Rows from block 4 of a small image denoising model, named by matrix and row number. Rows with one number belong to one channel. Each number is 128 + 32 x the weight over its row's rms, rounded and kept within 0 to 255. All counts start at 0. Numbers have three digits each. After the name is the row's rms in percent of the matrix's.
Before each channel's rows are labels from the 100 images, of 14976, where the channel reaches its highest value: "responds to" is what is common among them. Only what is clearly more common there than usual is listed. The data: microscope photos of single blood and bone marrow cells.
# convs0: first 3x3 conv (model.mid.0.convs.0.weight, 192x192x3x3, each kernel summed), inputs 0-191
# convs1: second 3x3 conv (model.mid.0.convs.1.weight, 192x192x3x3, transposed, each kernel summed), outputs 0-191

responds to: cell type: lymphocyte
convs0.36 115:111169132074137162111127141169115092113119172173147125120110074118070097086165126107082085157174120143100135115100133129181176067148160107086175050153066104121106108043167121097125153138087186096152104096164118162109121155154188109123113160121119148199116151074135111131105137085142162129117106167090118116098095086139159106078106130154142215093134114124174145153127157167149172121126136121102134117126202109145066139106049106084140128074069161120125161148158173134154171099148088130081164086141124110115105147089048139136130128112152082104185128111098138115137139158116153146
convs1.36 102:226053142127090091130140166156183117163113159175085094183146095085150154139113118112137187143151156189116139121117136122013036212121069121107128148097121082103170135139122138123152124114111141126126130125178122144099160146083127111134097130102137132149202157154054114109173115135105169167153149105114147166120095181161141139139092122121112126121110138108171100100135112143121073125154097130086051107120135105116137090196136209115091109157175203130138108144116102162107121107075127141134132127142113102144135097111121173109103125126101146102099157081175100124129172145127075131

responds to: cell type: promyelocyte
convs0.94 096:162127074122158148098103117106132149120109092089083103099083109095167140127129229153117145205128180109180095129067102123145149163150095170148121097159100114090170138102139161139097150130099108104155074126101129128110120113195146124096098116132130181091137101152129154121154154119127129122182158122112121105112066094127142101124141116218076138144131128131174133115128109129153171206107145095127133043157137136125114157131099146128084103068132161113107150121147134128132126089185247105139079106126109119108123159108067080079165126035145099078149115111148209093127115126133099139
convs1.94 100:088103124060157115095145149143125075111131094145085137131080129119126156121124125109168157132149051077054114147143106112174184123099102082151129061092124132174144124144124137173146173116105115102082139120110155085079111130153109068170153105135093124095166143150117188077103149127095119176122101151098160136147108168141174105118127110110106123156110168138115103207160113137127062101163070179119159150054145102164092078144109136090136087070118132140090085137154145138116127145111062109129119093132074130109133115057178139170089094187149139120105193206073145153130114082111152161

responds to: cell type: eosinophil; smear: peripheral blood
convs0.83 110:123134136120098119136113093102087177163074113134092115131136155155099116097160151136180102138099129139125167150166111125120113114120142130187104115118159135179148150111136096112097092134096133133157110082135116145169084104111160143125155162099141169126121085156138139119124188246182143114077168091130140127231139123140149159110104110041133115122116124172109173007181172112129134134105064123115100114102230073135123170117113185097130095129136082130135127101158078108176106138114175144083139114082155089109137108140124086139122153137095118122133174067131108183136119092114173176
convs1.83 107:143117114125169122128142177162126126137173149140141160107170171110113092124142129047144150110114126101151097144058165129142172134126105104135166145092125121055141135105089146110089153100128070184163166156129092103108162133111143159140162099096118054087117176092137155101123143051134105102148140063122132146093091144112095129135165093149109125155048075103111158193111077129110085154209178144188148112120093162069177135203132083147101183075077179148097132177177099030139130175114148139140132131123112166141134106122121147115145120144134151167134121104067132131110124145160102130

responds to: cell type: lymphocyte; smear: peripheral blood
convs0.63 098:087132111121136172148103137063149193110117162133068123162115115172104143143132100047112132103106111154062081136082098118156121189096095124142082176086093152156185171079109130108127091160098110108112139136101124083158125052133251145116099154094137158067107114114181113174171173128099127120113136122077067090106140116157145136147132113115106170108109173106106147126114099111186163145097121094157071103141124107080100120129073115147142149138115123103165078076141197114061191084130139155168176096099111112118149114142132086094176118150130160141147102146147100163136133120118091127
convs1.63 091:157104133094156069112155139169143121099110212119174127153095136143113167136177146173170119078123128142149142189145159055071141155151087115159114142160112141104067099130097156090114148085121109211119131111139110122145117174158118170131139128116072129110091151108146156076147117082112136107166145095177146131147124117090128099095086115118126098096166121118123107098198147091118119118126122149156063142108119098139160100186090143156227128113086100171091159086107100141187093172150089128110152123122068117131128147099085186178088110142145232180106151063116136100134145120165162117

responds to: cell type: lymphocyte
convs0.183 086:087077121136162165141118134144175045155153161128144101187102094188104084132126120096144089153149134103106082101142043138146155135128145136122146130073105089125144158125153158110159148127124090100109095132125098151124129044104115143122152078105158066113083100108103175159134086145118073122147112165165054125101130071127112090127137133000086081114104099141092112165123133142113101042101094156113113176116121081084071107085131121129123139150102134117116111127077154148122159138130108143111126064095151128170138110105169125108165124125058084129155091140061156121148160142159182153
convs1.183 078:192128164109105174103055124094156118111078118117119094091125161148100137089177144092094131083149089097019143150086178157040160146163143109095104086137113082175144113092155111130127116188142136117147178166141139116090194095156138166148080161169061131073121140161135090157117093099153175124136121089134152129090116157156152173112066111235145156085151136169105105101111124122187095164150136113160169083149115134146134109161095122112134101121133132145188093106149107114118121163144209143142122136094100134100093136183128190154125125150140150121125141137175104132121132141152081132

responds to: cell type: segmented neutrophil; cell type: erythroblast
convs0.53 122:105155155107098114117165112100152106057166107134133128125103164178157113101119054063122020064154191099090123154136171127133109101118150135129094088086103110134136120075115144124151113129135160169128122140168120116210064072201145151115128091133134161101109054165068135095108111142159172095171153092138131134092072092134100089145087161093125152131119167106080165122129153166110140148108193087101096109163086135152149135099193083094127135142131134101122081125060129171112129140135097139120126111127125110143083100113091183090068107157113107113141065128099109082110124176126153102
convs1.53 151:094146110093064186136068139126092118163095093180115121181165116085053078146072164109111108140139091207157125086097100126142138142107157137109152147094112154112126151115125155134060104137146105065093134134132091116206114108174148138086114072077127108135084150070131140182114168125143122112116162144151126147155156041151126130112138132138129113117145142188119061090149117132195150120066161191125199130129117084187132132132129120120111186099185054148147149120142141119079141148188105086146136094144205149125142132130126124154168120088121116141131081108101133164112078131110112159

responds to: cell type: erythroblast
convs0.21 103:114143089140111177163105119103073125150081165119109145153140087180134125146072122129076205127150169140147111145152137134135138184157151100086111124167077133120094134090078103129127186144069166075072128123152134068161136119066126152089161139114100158123103146128154140113179123016121166125139098153079073109078131144130092117162151148165073136126084101160134099167101103155109127111122134073172123140119118189036149135169105130156120125160131176162117121131128137145116129113120114139186084093138133101079138124164136178110116140115156157127164029169121158108159035140131106146
convs1.21 104:105096113154122129060136121129133067117151153165170161109074148104172122120177149091125130125113108085108125189126145098115229131103122146084136122116129123097178144185128107118181158120195146205147130135150140176105101124165089193130112120127166068091157078098173103127123138104187100131093152134162115104115145120113098117093108093116158144111166118106122139160053082155155128152112205127074251122139093130100134111166221153137112120157087152120147150175131126133170168166083142124104076150104083158108118097118110119151098125118144151076169166159143153139136156152124108154

responds to: smear: peripheral blood
convs0.190 090:125123149147112111166116086163114162126114134114112100114175122129158109129134125121138095163102111120119076129100225112130088136112124106066085082053135093120122101139088128133138155121137153090121124103153162120087113125170098100149122118172134132145118071116154123100142117072133118164112044124087119142165099113142109101128114150063076151030157119120120147135099118192097102166113071103131187127112216216112112070072182100096084095138108113085067165076103140135095163073107112204165143095111117139101096131111108145123096131120159117115190094146068111121140067148144132131
convs1.190 097:160140183142148114104085148137111119126154152086070158124115092162180088104080127165174091090113186046107141079167119126165126125191124141165130120137138123076112150110115109105109131083112114086138139155148113122166080090086149125117159143107116125111104102151152148139207182166140117068124124196122107126117122146142137074102129151112128148126172186148137118098160119136104089153083212124097117101122050179153095143109107123143034159100087135115157121097135127060111114125155140134049100128157078122119186140143080135105158123149098182128089143110114133128222201122136087141

responds to: cell type: eosinophil
convs0.152 095:130099114089087068142064117156136203184123166103101188111127123111126109137117117054171085057120143167121131152088129128137114093104124143173136135124157134168156216094139150135143099143103098139159096121149138086091131149123163110095072091128140133109203067136161212142159146102172119138138107136104140138137122081170153088154169168077076169141147157168102100101154120129139149198136112040080140131100109065109155154151132113074123108128154057112143079148177117161085099151171152118159146115110098129131120064113090093138082152166150098134111087140142138104089129119090109157
convs1.152 088:105122128118093144084096078065188151121116136156077160166167120113155119137201163140158211170133071106136145154097128121107121097115154125132113098123152124169122141034113129120098115183118138028160165147139086114181180134099107126158145121107154151102110159159141084105137129109116138132143151044159145104156120121068169144121111093152169118127197149091156193123103137103163132108203119148192157147136121146159079141161176124133208137116154161180189129117125133143135170118136123116104158119124147084104107164136122109181133082135102197117129164144124095107065065142129131109

responds to: cell type: erythroblast
convs0.4 097:136081139089151081146094097104145080108158133098108093137151102132091127135109109115101170084106066108105164128124172103113132171097216071091132126080113117144102126096131117122145132136166131114107137119124150094073125119121126127147020075095111075097126111129147073140132121146140129172095119145110135183079077118104165109166117193108152157096137118142159048139176087158141083124136117104055065142131115101119127182114130124162099108119145165096195145106138153111078165081108062175127126122127072137116120100133048150129122130120147153096073135172089164065140056171107089105
convs1.4 094:138121071115085205120134092125124076227120154165168121076129137137099130072095132145123141114152091149124076112088207126112139118110152150128093144086133125100116114108139097132126132078161123110163155194111166144053095167129116168124112042116193067163109183069110160136128085101090042122115115112111127093109135092174088094141162116180159154124104169143103145139132080186148098133119127076134151111109093119112144107128149083095116140177139130161095188137122172120120141179101130143161140091165119113087143154223108135156148144114107143104108114134100177114130095125124190164

responds to: smear: peripheral blood
convs0.11 113:100101153105135065118097108133158137132119144161077134090161184083132150141102041097125140125160050137142139173164170154114148050133147079104131108108107092131166136176096128143129112172128130184142127072149165165184184072105133165134099141139132103187142126124112086139114153090103144131153144090094192142135050108104163147108111112087114151126145020150161183112115109091113137103144170106148122109154102117151152123151092129209136142090132117108159110107121133128113144156134029154222116085108094109104151106154134112067122141139184113095090142133128144134111065132160110127
convs1.11 108:110154125174111147138122168164149109169101119108114104201132119096129128140098141176144166067109114143137098149167078110176108099098054134110109071166122126141074121098171158150107104111141124151092136176171117101103123164095097119113123109144132099166097104091148110051143108106101122076127151137132100162151128150124130109142134119077120117084113128156162136134149140120090070168126142138122157129082145174092070181132113180108141059163118095157016146144143144121165104109201161143079088111120126078111092099128069131179192083119078067105093101072099147115095207084148104118

responds to: cell type: segmented neutrophil; smear: peripheral blood
convs0.128 117:094091134140130129167117093078162119130153181133120089146101130152190115165094119110115187119094110132149116106127163129068151149156137135082117152138115133119125150100081124131152206137189140154128116135166117067191125142172148101115108146206127092152135169089124097143155147150079136160165020119126149100073080138082092123185131134108156143124121083145132083171106133145162136107148142088175110118183056176081108117144154107105183109139152157110135118178156179170121140146117106149195059132101109136137152128169142151124140099114166144090100155161034120094113172199104137169
convs1.128 130:136103118114087104056132164127153167106090149067099121111106194171255145133111121098111095138037109131142103159152126188117066163127117081078141149131133103151101108132112128126131113111109162076145154108092120090090173062099164136077135123110121124076108095128059156114175104103196108145133170106117134083131110136117122161132150128145102114120159119093107117096082144170166101141113134115166096158094128093125128133119102082126129145091119104115088147192104115051095115119170074102143141144165156176153146178099161153132145139128110096130141091146171122152128075143143111067

responds to: cell type: segmented neutrophil
convs0.48 113:156125115129162124101101117163113143141156086143105107153139101167070099131115118106127159134101071166123092063104127066082145087133127172110095112144099172093092156115105183123140143129114095104021131141134137099126101118099129115130136096136115137134104145139138116146139110138097132101169123035150107130106125137112119022146125177113108192106104111117086079170139091211161166075147110191107122150125143111102094118129184121147086040129107154062154121097142157084076141105122095129109148100127097118140087092105148099130145143077146127165151117155102130125100146166073121004
convs1.48 115:100128133161083119183135168184131125181055157130140135134118130148177146155115123130101149106102087086165135097138168093152094124098130079131179131158152098184133128146157121104106207133103121090229118117127072117177118168131116161163168140152161126141127113123134152144124121165206111115050118143129101113094070113147161063126116092111147111106162154146152109173122106138132153141170123089159031142102107145128130145124159115124162244101120106084067153153095114079129146146102139136113144155121186116194113110128072197079133149165155120160157140107178131141182135116136106122

responds to: cell type: blast
convs0.41 097:114159112112121143083124125123143142134177117121076167106104148063137200095061116154128150043116068131158109098134034096134164156115157148129121136113129119107109151132149121115086120106106132084122042163107116136168083062112113085158120087139102090081169174124141221077153110141141113142120131101096100181132122097138134068120089141168128149122118123141091101067150068132116159129114189146140168079068130079115126077150118121083089152142119078101139116087079110101124101092082110130199110049108135112106131115121124137083154093141107176118087154107121120115164057126123115140
convs1.41 085:150108154105152162139094134109147144115112136151121073119111123101137128131149098145160175090139247131020130124164154102185107137146110086139089107150116080158108133147112132133080136117115099146156137113106178091117089113122123098112129198105090139159070150104098077109121166190110165062125148174123116133068161125115134148163153114085104137185079112093114089169210186123174130160106090122120072127130140159125137165150093123147138030129099119140135129090149111085159165141168155108079117112088107100123147127110123137099096139141179124132148148142106134116132225101163208109

responds to: smear: peripheral blood
convs0.40 101:148120105109147150108084112155114091120147165135141131112137090137140066125110051125042112167171149114140093082084063113105113177176000139086139111100121141129143150126128102143157127141107105130086111095098127125158184171172152115132090171116126103075169140132106142097098126142123133135117119199101102088116071099115147136117133151129125099120132090117138134114125144174090158083110131126128117141108160104110087130122162131122117130029130145073157093108100137112081155152123120158163139145106107130160090107060114157157150092054117121091105100113071012066088122147128133081
convs1.40 094:090165092131120130097127144146116065124127127144142112066137136164110020183112167146105140088153112134076164104074084151174101112105068095151138127035162107152148118169106092139135122108120127107109123141092190121149151187129124118132114107108108074124100094125101147063166132074110079137134114112111159118179082145146077107136106106108097078108087131113144167124124074155154059155149094188153120162117096118102122137102137152140093149168098187158072132121168079107177132116126154136114129162136195142143143137049146132139142132057193107148099154144117104190127157080105081095

responds to: smear: peripheral blood; cell type: segmented neutrophil
convs0.104 107:151058140123113052160100090078122115099135106088196038140109144087076050148121081173093110065083119118066132152169123117144142093114125104094139087149111123058148104136111075106124143122156128151112121198077136168144157137119108135159075068130112124130135124111149108136116177173078092056183152102125161098094139152096128195144097187072136071145121086122081110172148083142167134067109126145131099134131136143117096133144196118157144145147152135065133115113073171104077139130079115105141126091090146136126106124119117096115141148131113133092141057099090107126131101125128128167
convs1.104 096:084126045135156184086127111170086137160099093044137125102125156113117059109165187146174087175147151136157107151100120098142112151113137113131144120104158160143162149149089158118198124104112109129089129128119122119091112091168129118150014039126129078129171131161128126115150082113156113146102170148121120179149126138101112097112094107121111070132110137147152081143168118149115135183123105106145095079124148084143137141199070151093114191157133132150091115099129080163213094152122178133090130130153140162173147097099088129143151131067115113139150220128113152134119153082147170112