config = dict(
    dataset='microscope photos of single blood and bone marrow cells',
    image_size=40,
    horizontal_flip=True,
    task='denoising',
    activation='silu',
    attention=False,
    upsampling='nearest_conv',
    residual_init='none',
    lr=0.0024,
    momentum=0.95,
    nesterov=True,
    grad_clip=0.5,
    weight_decay=0.1,
    adamw_weight_decay_other_params=0,
)
Rows from block 4, named by matrix and row number. Rows with one number belong to one channel. Each number is 500 + 40 x the weight over its row's rms, rounded and kept within 0 to 999. All counts start at 0. Numbers have three digits each. After the name is the row's rms in percent of the matrix's.
# convs0: first 3x3 conv (model.mid.0.convs.0.weight, 192x192x3x3), inputs 154-164, a 3x3 kernel for each
# convs1: second 3x3 conv (model.mid.0.convs.1.weight, 192x192x3x3, transposed), outputs 154-164, a 3x3 kernel for each
convs0.130 100:512481450462439464491473464492514438443448399435431404523500479490434431527562518544547467584546450518492470508492504545493468544448462547463479462470455466454427460524466528499426498476481489513486459560518491512429492476512452470526462495513558511502541461431546549529494481501479512509473481485
convs1.130 094:531443451495398506522523555511507480491509490461512479538483531438394520500470507516494506562493464495455412531515504584498508533470490512548509472452502461501525505413461469428517467452534521589530555617485530472467466552497552681517522500425507468481492507566478505522431492533528505538528509519
convs0.131 098:486447391512487438488512552451532504490483491470453444444427533441434500457470507477452462499478452499563482502477530456415454462493522545539536495502550487446521476478458625512418550549478477548529441514528485442513496407475507431421490516495473523542414413529455486483510518490494566523438469550
convs1.131 092:480548569469531560556558523512530511518527488454497535493485492429479509500491507498509512544518483528527460507482427569533453588521480490478512518549562530520519497498488457427435485428468464528477477493503490568468510516503473468469501505504514541539513552549525497525423481431458453459471474471
convs0.132 100:501474466524541523495468456492512515471474521442503515454505510516517537455478556481505510497535549451458470466474455465546513521576432462421453428430519446526486558527499468433454506492519532525551568480537489395497569500484475491453473508468473497497535586498513560488492480530508483509544485537
convs1.132 094:511543602563549596563547499424463487479516479505461452513544559560519593585575566486498510461496524462488545495533521504493557479475477483495522490543576515579575523476512461460490472466484461449451578555487513496508525550566524595571510483459497471508487461499464517480515553503503518513486543531
convs0.133 100:522519510509501511491503504478498489482475479470421426490511508461528556499602597556524515548513497467514493556543546508605515522547453505521509564544466489472434478511517488480539532441495507471459518524472506530449524511477475500438444446443449468506519587533522495510444476442437515494468481502
convs1.133 121:533542463510464454495513491494519515496431463492481515491484495498484500488542506494467449487478403499477474522507539541507491508504491531528516472461479482473526536562487521485507531552519509485502489576523525465476496461565467554556452422470466481495550502478521497488428501599433468578509485533
convs0.134 099:550514500525505532507512548481459499487476462448475506493498469515486422560513498509472530457457544482458488522531430492521446432403528515482492504455449492472497525522495499473530510512542493467517488459515480457475489534506513559468516509468470463445508499423491468549434466544497452467572481453
convs1.134 113:460497439525533505478475487457478476573628532614586539505460445483493512519533515443532580439545625424512532499557551465537499430483482471445450481520507475514500491516532499470546503502518530481463457429432534549438481497484492498503488514433599571508523444466484502525558576509567547478546600501
convs0.135 101:480471506460463512447460511508477466523441459495493505488510484528599529515538490470514468449518473497555485519524522489560542456529541495469465486480501525562556456453548388397550458451517438442439545517489504547487505531502548578481514504441502479508486453506507461509506530496482503496472470483
convs1.135 093:481482467559457445567510559497532511606590487556539471465486536496492463482480506540487468548512499486454472500517486505485448499489489529514520602525457569518505513501473504513486503505497450522551451455527481493543503476484558530542467492534495555564548595623498512612546555544587568507542489459
convs0.136 099:452481501431468462485495485446465507456433498477449471484457453471491457500486460526530489490455493474485510533500461594529450539545555557512470520497463552520520536501444561524451485480503452489528524526543502476505450515515454481487486420435512504471510462403480526509423491534462496572509542565
convs1.136 098:463453489430442501495486528436608511438603587418500563541503537411480558514500553531464462527524517480505502454462436482527443458465467524450456549499490535469448494500500528464501548454480513460489557465533525546481501501482585547542507445492524489523500487553510467466487447434474467501467522559
convs0.137 097:474549541480517542459474487519515542506474477546529476454472476496548467529528472592507529557519539447471476551489507477459480452461504455469500482530528508495495534573581582599535458474467579621549570539479529502459507520478485492503494484507452489473459498505484500498525540543497560558497497555
convs1.137 089:456452474514490476485473446492486507545507481484485497504450476485491493489489471487444466503438449473468474530505468500407442457390472513499516524449457489474526529516512501445454538504466494557507459540538525530563562523511515401502521475518522471503510512483491536508448485463425445443529539495
convs0.138 097:523494489509505479553539503530478461494436457487478533488520521464521497511489498441511544493462493453493474502390456397408546480579541506537523502416512480487522533498499551540504514528482562516519491443520428430529533544501516616551491523542536475473494534491504525465512525543530597521522555533
convs1.138 089:508516400517519452565514512453497539443491437485429454462429476503495440468454477497505480531500509497540579468456491525527491451489456585530541544481477533452485484557525519572513536537512524496572485478564480504518544536556532442471539453490515522512463423511467428473418473445469439426480475456
convs0.139 100:477502528476505519569518510498481493502476449481494485414492525481486522519461499503423472527491464530495509514521489480512486503571477445424499471407459480457412501471514479518479524505478495465499513468516501522504483450493512554527530505493532578576502569519476491488502554572482520562470499481
convs1.139 101:535459530490478492558532476527496493521472495561524525474455476516451512516513545503464524520447442514538510501579577435430498496479511545537511484501506433487534513522492445434491477481514474522512433573516438461478465565474541613524497487445508570526494468527471462534507571548419495517450484437
convs0.140 107:505515540536514578527470561474477480447479506500552498530505512448442531491414479573558528588554477528459416510493568451545515456479481493487483496488530472500540521541557514557512489488473455413444476455484487546468514515505486484496494442481498571562561608495529511526474478513461379480542519557
convs1.140 107:542507476519410501550517491498493513523496498533488505511525510471501551498497550472467494415426474433446472439455448445516477476505528578539524517514512455466462495484471493508508501518511453464470461455429461548485524547490466615499504473457511570547519480533553486534510467474481457438443452457
convs0.141 097:461493509447508532434459510541501419502505502494491484526482497474479503484494495480532490536551495494518452517519562473540500510501451541510514516496537546573565511451464544497467510510457455499510514497490542494432428452484482383494472400482495463501489539484522512529400458492407470517415505528
convs1.141 103:549560504510485528534547525466456505514452483514416444546541520587550512555524487428474538422485546454484551456501509454525524441502442473516504530515503524490514497476497507453462460462485506512528475453466519485472517534500512560515490495483543559545456481530496542586495537512449532552458558611
convs0.142 102:521517518520574508523556510564505509521495526554541507507509499499491519498433496549515542457488509429478448468435476492423450449413425532455448537483482472506486516512480503550511510575547578605556559570520525498440462492523529556539526535498483512552510495509509470467497520492476496495483490492
convs1.142 096:462470480411420457508517510494494436458473503431397460467480530516507493503551492517529487502502510477495479448481513446482529480511533526539600563536584583513555485489483469493475484438491545585544487484500478483519556577539492466517516492528591562485536509483554549523515486509565513537596520487
convs0.143 100:495475528488518585470483563482493556484520591442512546504497510476511479485509508462437505494474484530485553473521448537491416560508484474460486483468501573514483468477531512456513469484518551498493502504496409458484498491455520484414529505459515520540489502530566573502482490551503504572544518499
convs1.143 101:502564548461535583517530518393423491434421496474484547445487545524514592577461541501512469529537491517550503495468474543463477525462467595468485685552555554501569500513501517507491464476465560515542504501522484555512537482475528481490554517424417453498407374532499456537500482450502450441474519518
convs0.144 100:494460495473469502506506514483470504463490518489504479536535448566555469511515455469462498523474481557460405499538448693720391638436405527516451560632501559596436504520545466490503518525543538464452467506458444466413486487456488527484506505503445458498456495493484514523489492492488458503520505542
convs1.144 112:488462502462376502531464485524491505474476515477527463537538500495478485538508486549493482523461444517466445483480574503577552556552461546452454461437499481467527502517527473494540517554531576493484526504507538537455508462503472541538469528449561535488547468420513546530470503457581569514573513540
convs0.145 104:498479480526501483498509491512506520464488415474484528532595505494559527457463522480518490462499524444474490542511593523463386515585355489517484498456517522555464515489488518514534552506559487469522539437417509482489497519539483544509477507486453439520497534577500518533513492512523452473512519517
convs1.145 100:530508524504457466504419454486476543521471551480473519517518474535523542530483442490518470480488453524546465498399412536498444493501506530456509490474533500488497492524460486457470471489474530537539493506523556524500515456461508455471493517495408479463450528536514541545511466543470465515471479469
convs0.146 102:523524456514496480491474467523510479472477509478459497437437530440518520525571538503511482458510541495500502516527485487536476538503548591499502538512497606513484502487500458462512493456517612625490591509456505477507473511491515494507525498491469513529494493497544507554508448459488491497514495442
convs1.146 095:565538519525528570507483491475473524510514495563530477561502517501444527456497510466512558459507552433494555465522520458580540485474514516436434564520524526517535514495478531482501567474433470531571529542534532549536515514515500493542459490486507468528492456491522480537498490497510492467518469496
convs0.147 105:496528522485486515525483501488537510471491479475460460534565482521566528507549530456520507501512511445432472521508500525426394543551470525534508501492489520476533470520485478494499472438467495457522480493544510482500471489511494497499465445461557535493549572486519524445492501565483443473534508525
convs1.147 089:491460504514493531507543552521497471522522498461485508488562548493488541469493493475514497457482530463445506509501519596580596543523516566528544526464486521469486514515520461466481508511487487496524535540558548547575586586563516448503503467509542542466467497509452509535483461458500448421453444430
convs0.148 100:491470427512507456478465422450463509539562510547607461486491461460464488464472444451473438416510479445517454499564465516548529501491499536526471455477476450453480496530538494510524515482543505486472540461430533521504496473467484454471519479536476553541534574545545532499559497409478444407467415424
convs1.148 096:463466541477448503503519488468477454487483459466486494504489472504481516504437431536518494519507515548537523502544514520507537503499515485494517537509502528527544493547547478426513497474501511487452505482453456529505549533496540543524513532519516503483446432485488481443513534454584510474533476492
convs0.149 098:516515533483493502503528507543493433544494464475456497464452531427417404484523487504475503542546470516504538540593509473380422424456507502532543516507522529525531553540513479485517496485521524453485547530501538516519470444486511478491505520514493506518471450497547515511512516524445454488459520539
convs1.149 112:547592529536555566510535469559502525617602510523480394423433503548510544499514478500457419517501423493446472471517478490502518501531501489486432578541459497483410479488517514430533546512553455524444487464438514486530526495492505450464496447463511448456547467531490502517488517612459560624608568429
convs0.150 099:480550480452526467467517471490518492482514561514495527485536532548559464519494452528471487453469495508481478487539431569457478444434431521601541605521488503471484515509524544554552531539582479573470560654531473491454513522524498467504488473527528495518473422482480522573480569519485540459464507512
convs1.150 096:535537552515433505496463543462473511463499537502531461571554507545483505546478434520496417501481447470465457588554473533482493488449517457476511503474508491509474528487528549454506524512504498487460478438465479449449443455553445417506513507485519489515463470464524549558504520526495519573445487446
convs0.151 102:505512509503530521489494467505492509588516500500536541457524456487601581498521515491506516461552501456557453454477566499519484441497513436445498481496501444529520517496484520524489475527492550477489513512527472487551454394471422421419481468459513511488570587534440516492427517493534553495494593543
convs1.151 092:561504548502541548501480538486504509514537531557521498521471519506470517541567529463487521478568530520577509461468565472411474505526520492517519521487489482498486513496551529491525478537520482475523473470505449497430480518476545562483499483488494509533507498551558533569475470454483502524498528508
convs0.152 099:543521513553537497513523485490476462524407464509423506476455460515516456482489490527543494473568491477529529537545469477555477555609518496501541478511527501580500512456522498469476509536463462543533481557543477528549506494520425484539518543571480437489501497490546494494583559538488447476428420462
convs1.152 097:473548550422483565476532534457470495555533544512464510535516548530473495530526587496521508449497504468489512527512503518517523429511504521538407552511462511509457493490519470516508456484496547522470570432443487475419506525445563589510538527468534439456521494467493542502520485469528511518480482485
convs0.153 100:542544525528547551533556508495472479475433491521503507527492538476571620525523539467477486437483508461470468516446529503537460529434453488518465543591491477566472526554551514572558513542557505534503541589529529557496508557563562591544530511526468467544401485525487467489508482477533509476480510535
convs1.153 100:527541540525522592528535584478473432485519453438477456483514545489376452505470516493486501492505508485484499458499518469476510478443519520465455474428438502507497491479523457489490487518510578521470562633649601643559477446474463595526474509496513527497496440457503532508499512484588538525510517529
convs0.154 103:465499507499507522498518515526496459493454499488499492555577525522549531464517469464509499493468468525525490458484454454479472563430472444488552465464456509494498463432492460470496499587473515536516491535538497556544504489513459479466460500513515469488521459471477397442478525498459473478442410437
convs1.154 098:516532484524476490522509517523557517463482490489494455492449457461427446457437468539514502496445479539488548495494505526521526536500547556542502561554502495474452490478504516498485487511484462448479491508532453482521449440520529425491504451485474449540504500504562544516508600608451476529443448518
convs0.155 096:494443399462469421455448478435439429488486483476492491510481445474460440499500459536418432573476493520467467475385434490434430565471449482480507507534551479530491559496520553496471546526529468514530528556500455514467441458487475454498514444480453461467490496449541486456498503486509526518525541523
convs1.155 096:534562523524455515523528494485542520480541522554558541466467499481502486505557468515556529481459494500477450584620575546584536513539518455485527445512570435543534539558543575559525525562516488432478503456530459410475474460477465454447537490490518474432464443465468540494446483467473471482440510529
convs0.156 099:522565504541558542507519501498471519506461495523504515548516451490496463550520487410465498448497515462514500463485491482470454466446434432469479475530490458470448461503498475505513450482506453562523456514508461513467477500513414470477464474482513506448506487478510492469440538516501551493472494482
convs1.156 110:466541470433551512430489501476461484564509476571499499450470466475511530542484452385499546418518537463514486520557540468486520427481502438500518500479564534544603482475492486417464495479528518446505526489548497506490487494446492520451465509473540506484490485506439456474547487476440468507437505598
convs0.157 099:535535520520532522486498485482498517479474484522529473526491456539414468536464474570528518550524543517500520574547528447533541491522468586523439493424453486473436533475467532562472476571495459524491453470466484427445484486528445483497470522493540508531505556553523538516503536527461465471515446467
convs1.157 093:556539516502475485492489557539528546552516520564517465500491473531524510557508469511515489487515495531547452510462455572476456543508496488449446475449477502485553509562507516615525479543510476439467418479418470550483516512497530598474499513480480524476474538505493503503516545571495511591415484573
convs0.158 097:517472487522486438544502485539536533525516544527490483507502485470472479488454439453450448439486402513552434467494535512532530511513501456442445467398447476413508496487488542502530540540506572483465480388345447392316507517521486542524511479478540498500494539516485490482537515516554466412579473422
convs1.158 103:522493515513498505481502502523462479526495437519476458592568465555594439485457434459469430535563510563570606482496504544525480501511470484494515518597580510558570526480515475413502501431451517519518518464480551528473473495534458506532498485531522475499481472496470492499521417450512397468469467568
convs0.159 096:551528503564535521493513505441461511463465516449466523512483438530514471515536512457482543493474540530529545508458449448410471479435518417444456394486488467488441480486472507538502456515513460513460455481542426521574475477508489515504491512526518532525525539530531523478528514466481477558547562618
convs1.159 086:495542541449526575476485485551523561537500517530549533455474484482526575486504506495475494500480552465514586458469481464486494465448460558505495529533532534545545427447431459448399497481434492443486472421503462445486534445433589518463536552481496502523490468467536557525472492408491505449493497475
convs0.160 099:536519486588495426587552477518489424519470396491474454483458447449447444474496486563518513550522518505557536534506469515504480540525461491461492459458463461507494498508538485487522483478490470488479460480499492527558512493465533458451476502472537511493505441448522522503516492388513482392529493466
convs1.160 090:479500497564530493491483475513499502573531524551513477481555532567595525501519522514496521480480541463508534491538496443517478428485497499492491449435549470511522479475493497495489481496458546490477441441515506507504554506505556491489549517485473535533546496428500467430536517591554547577566508482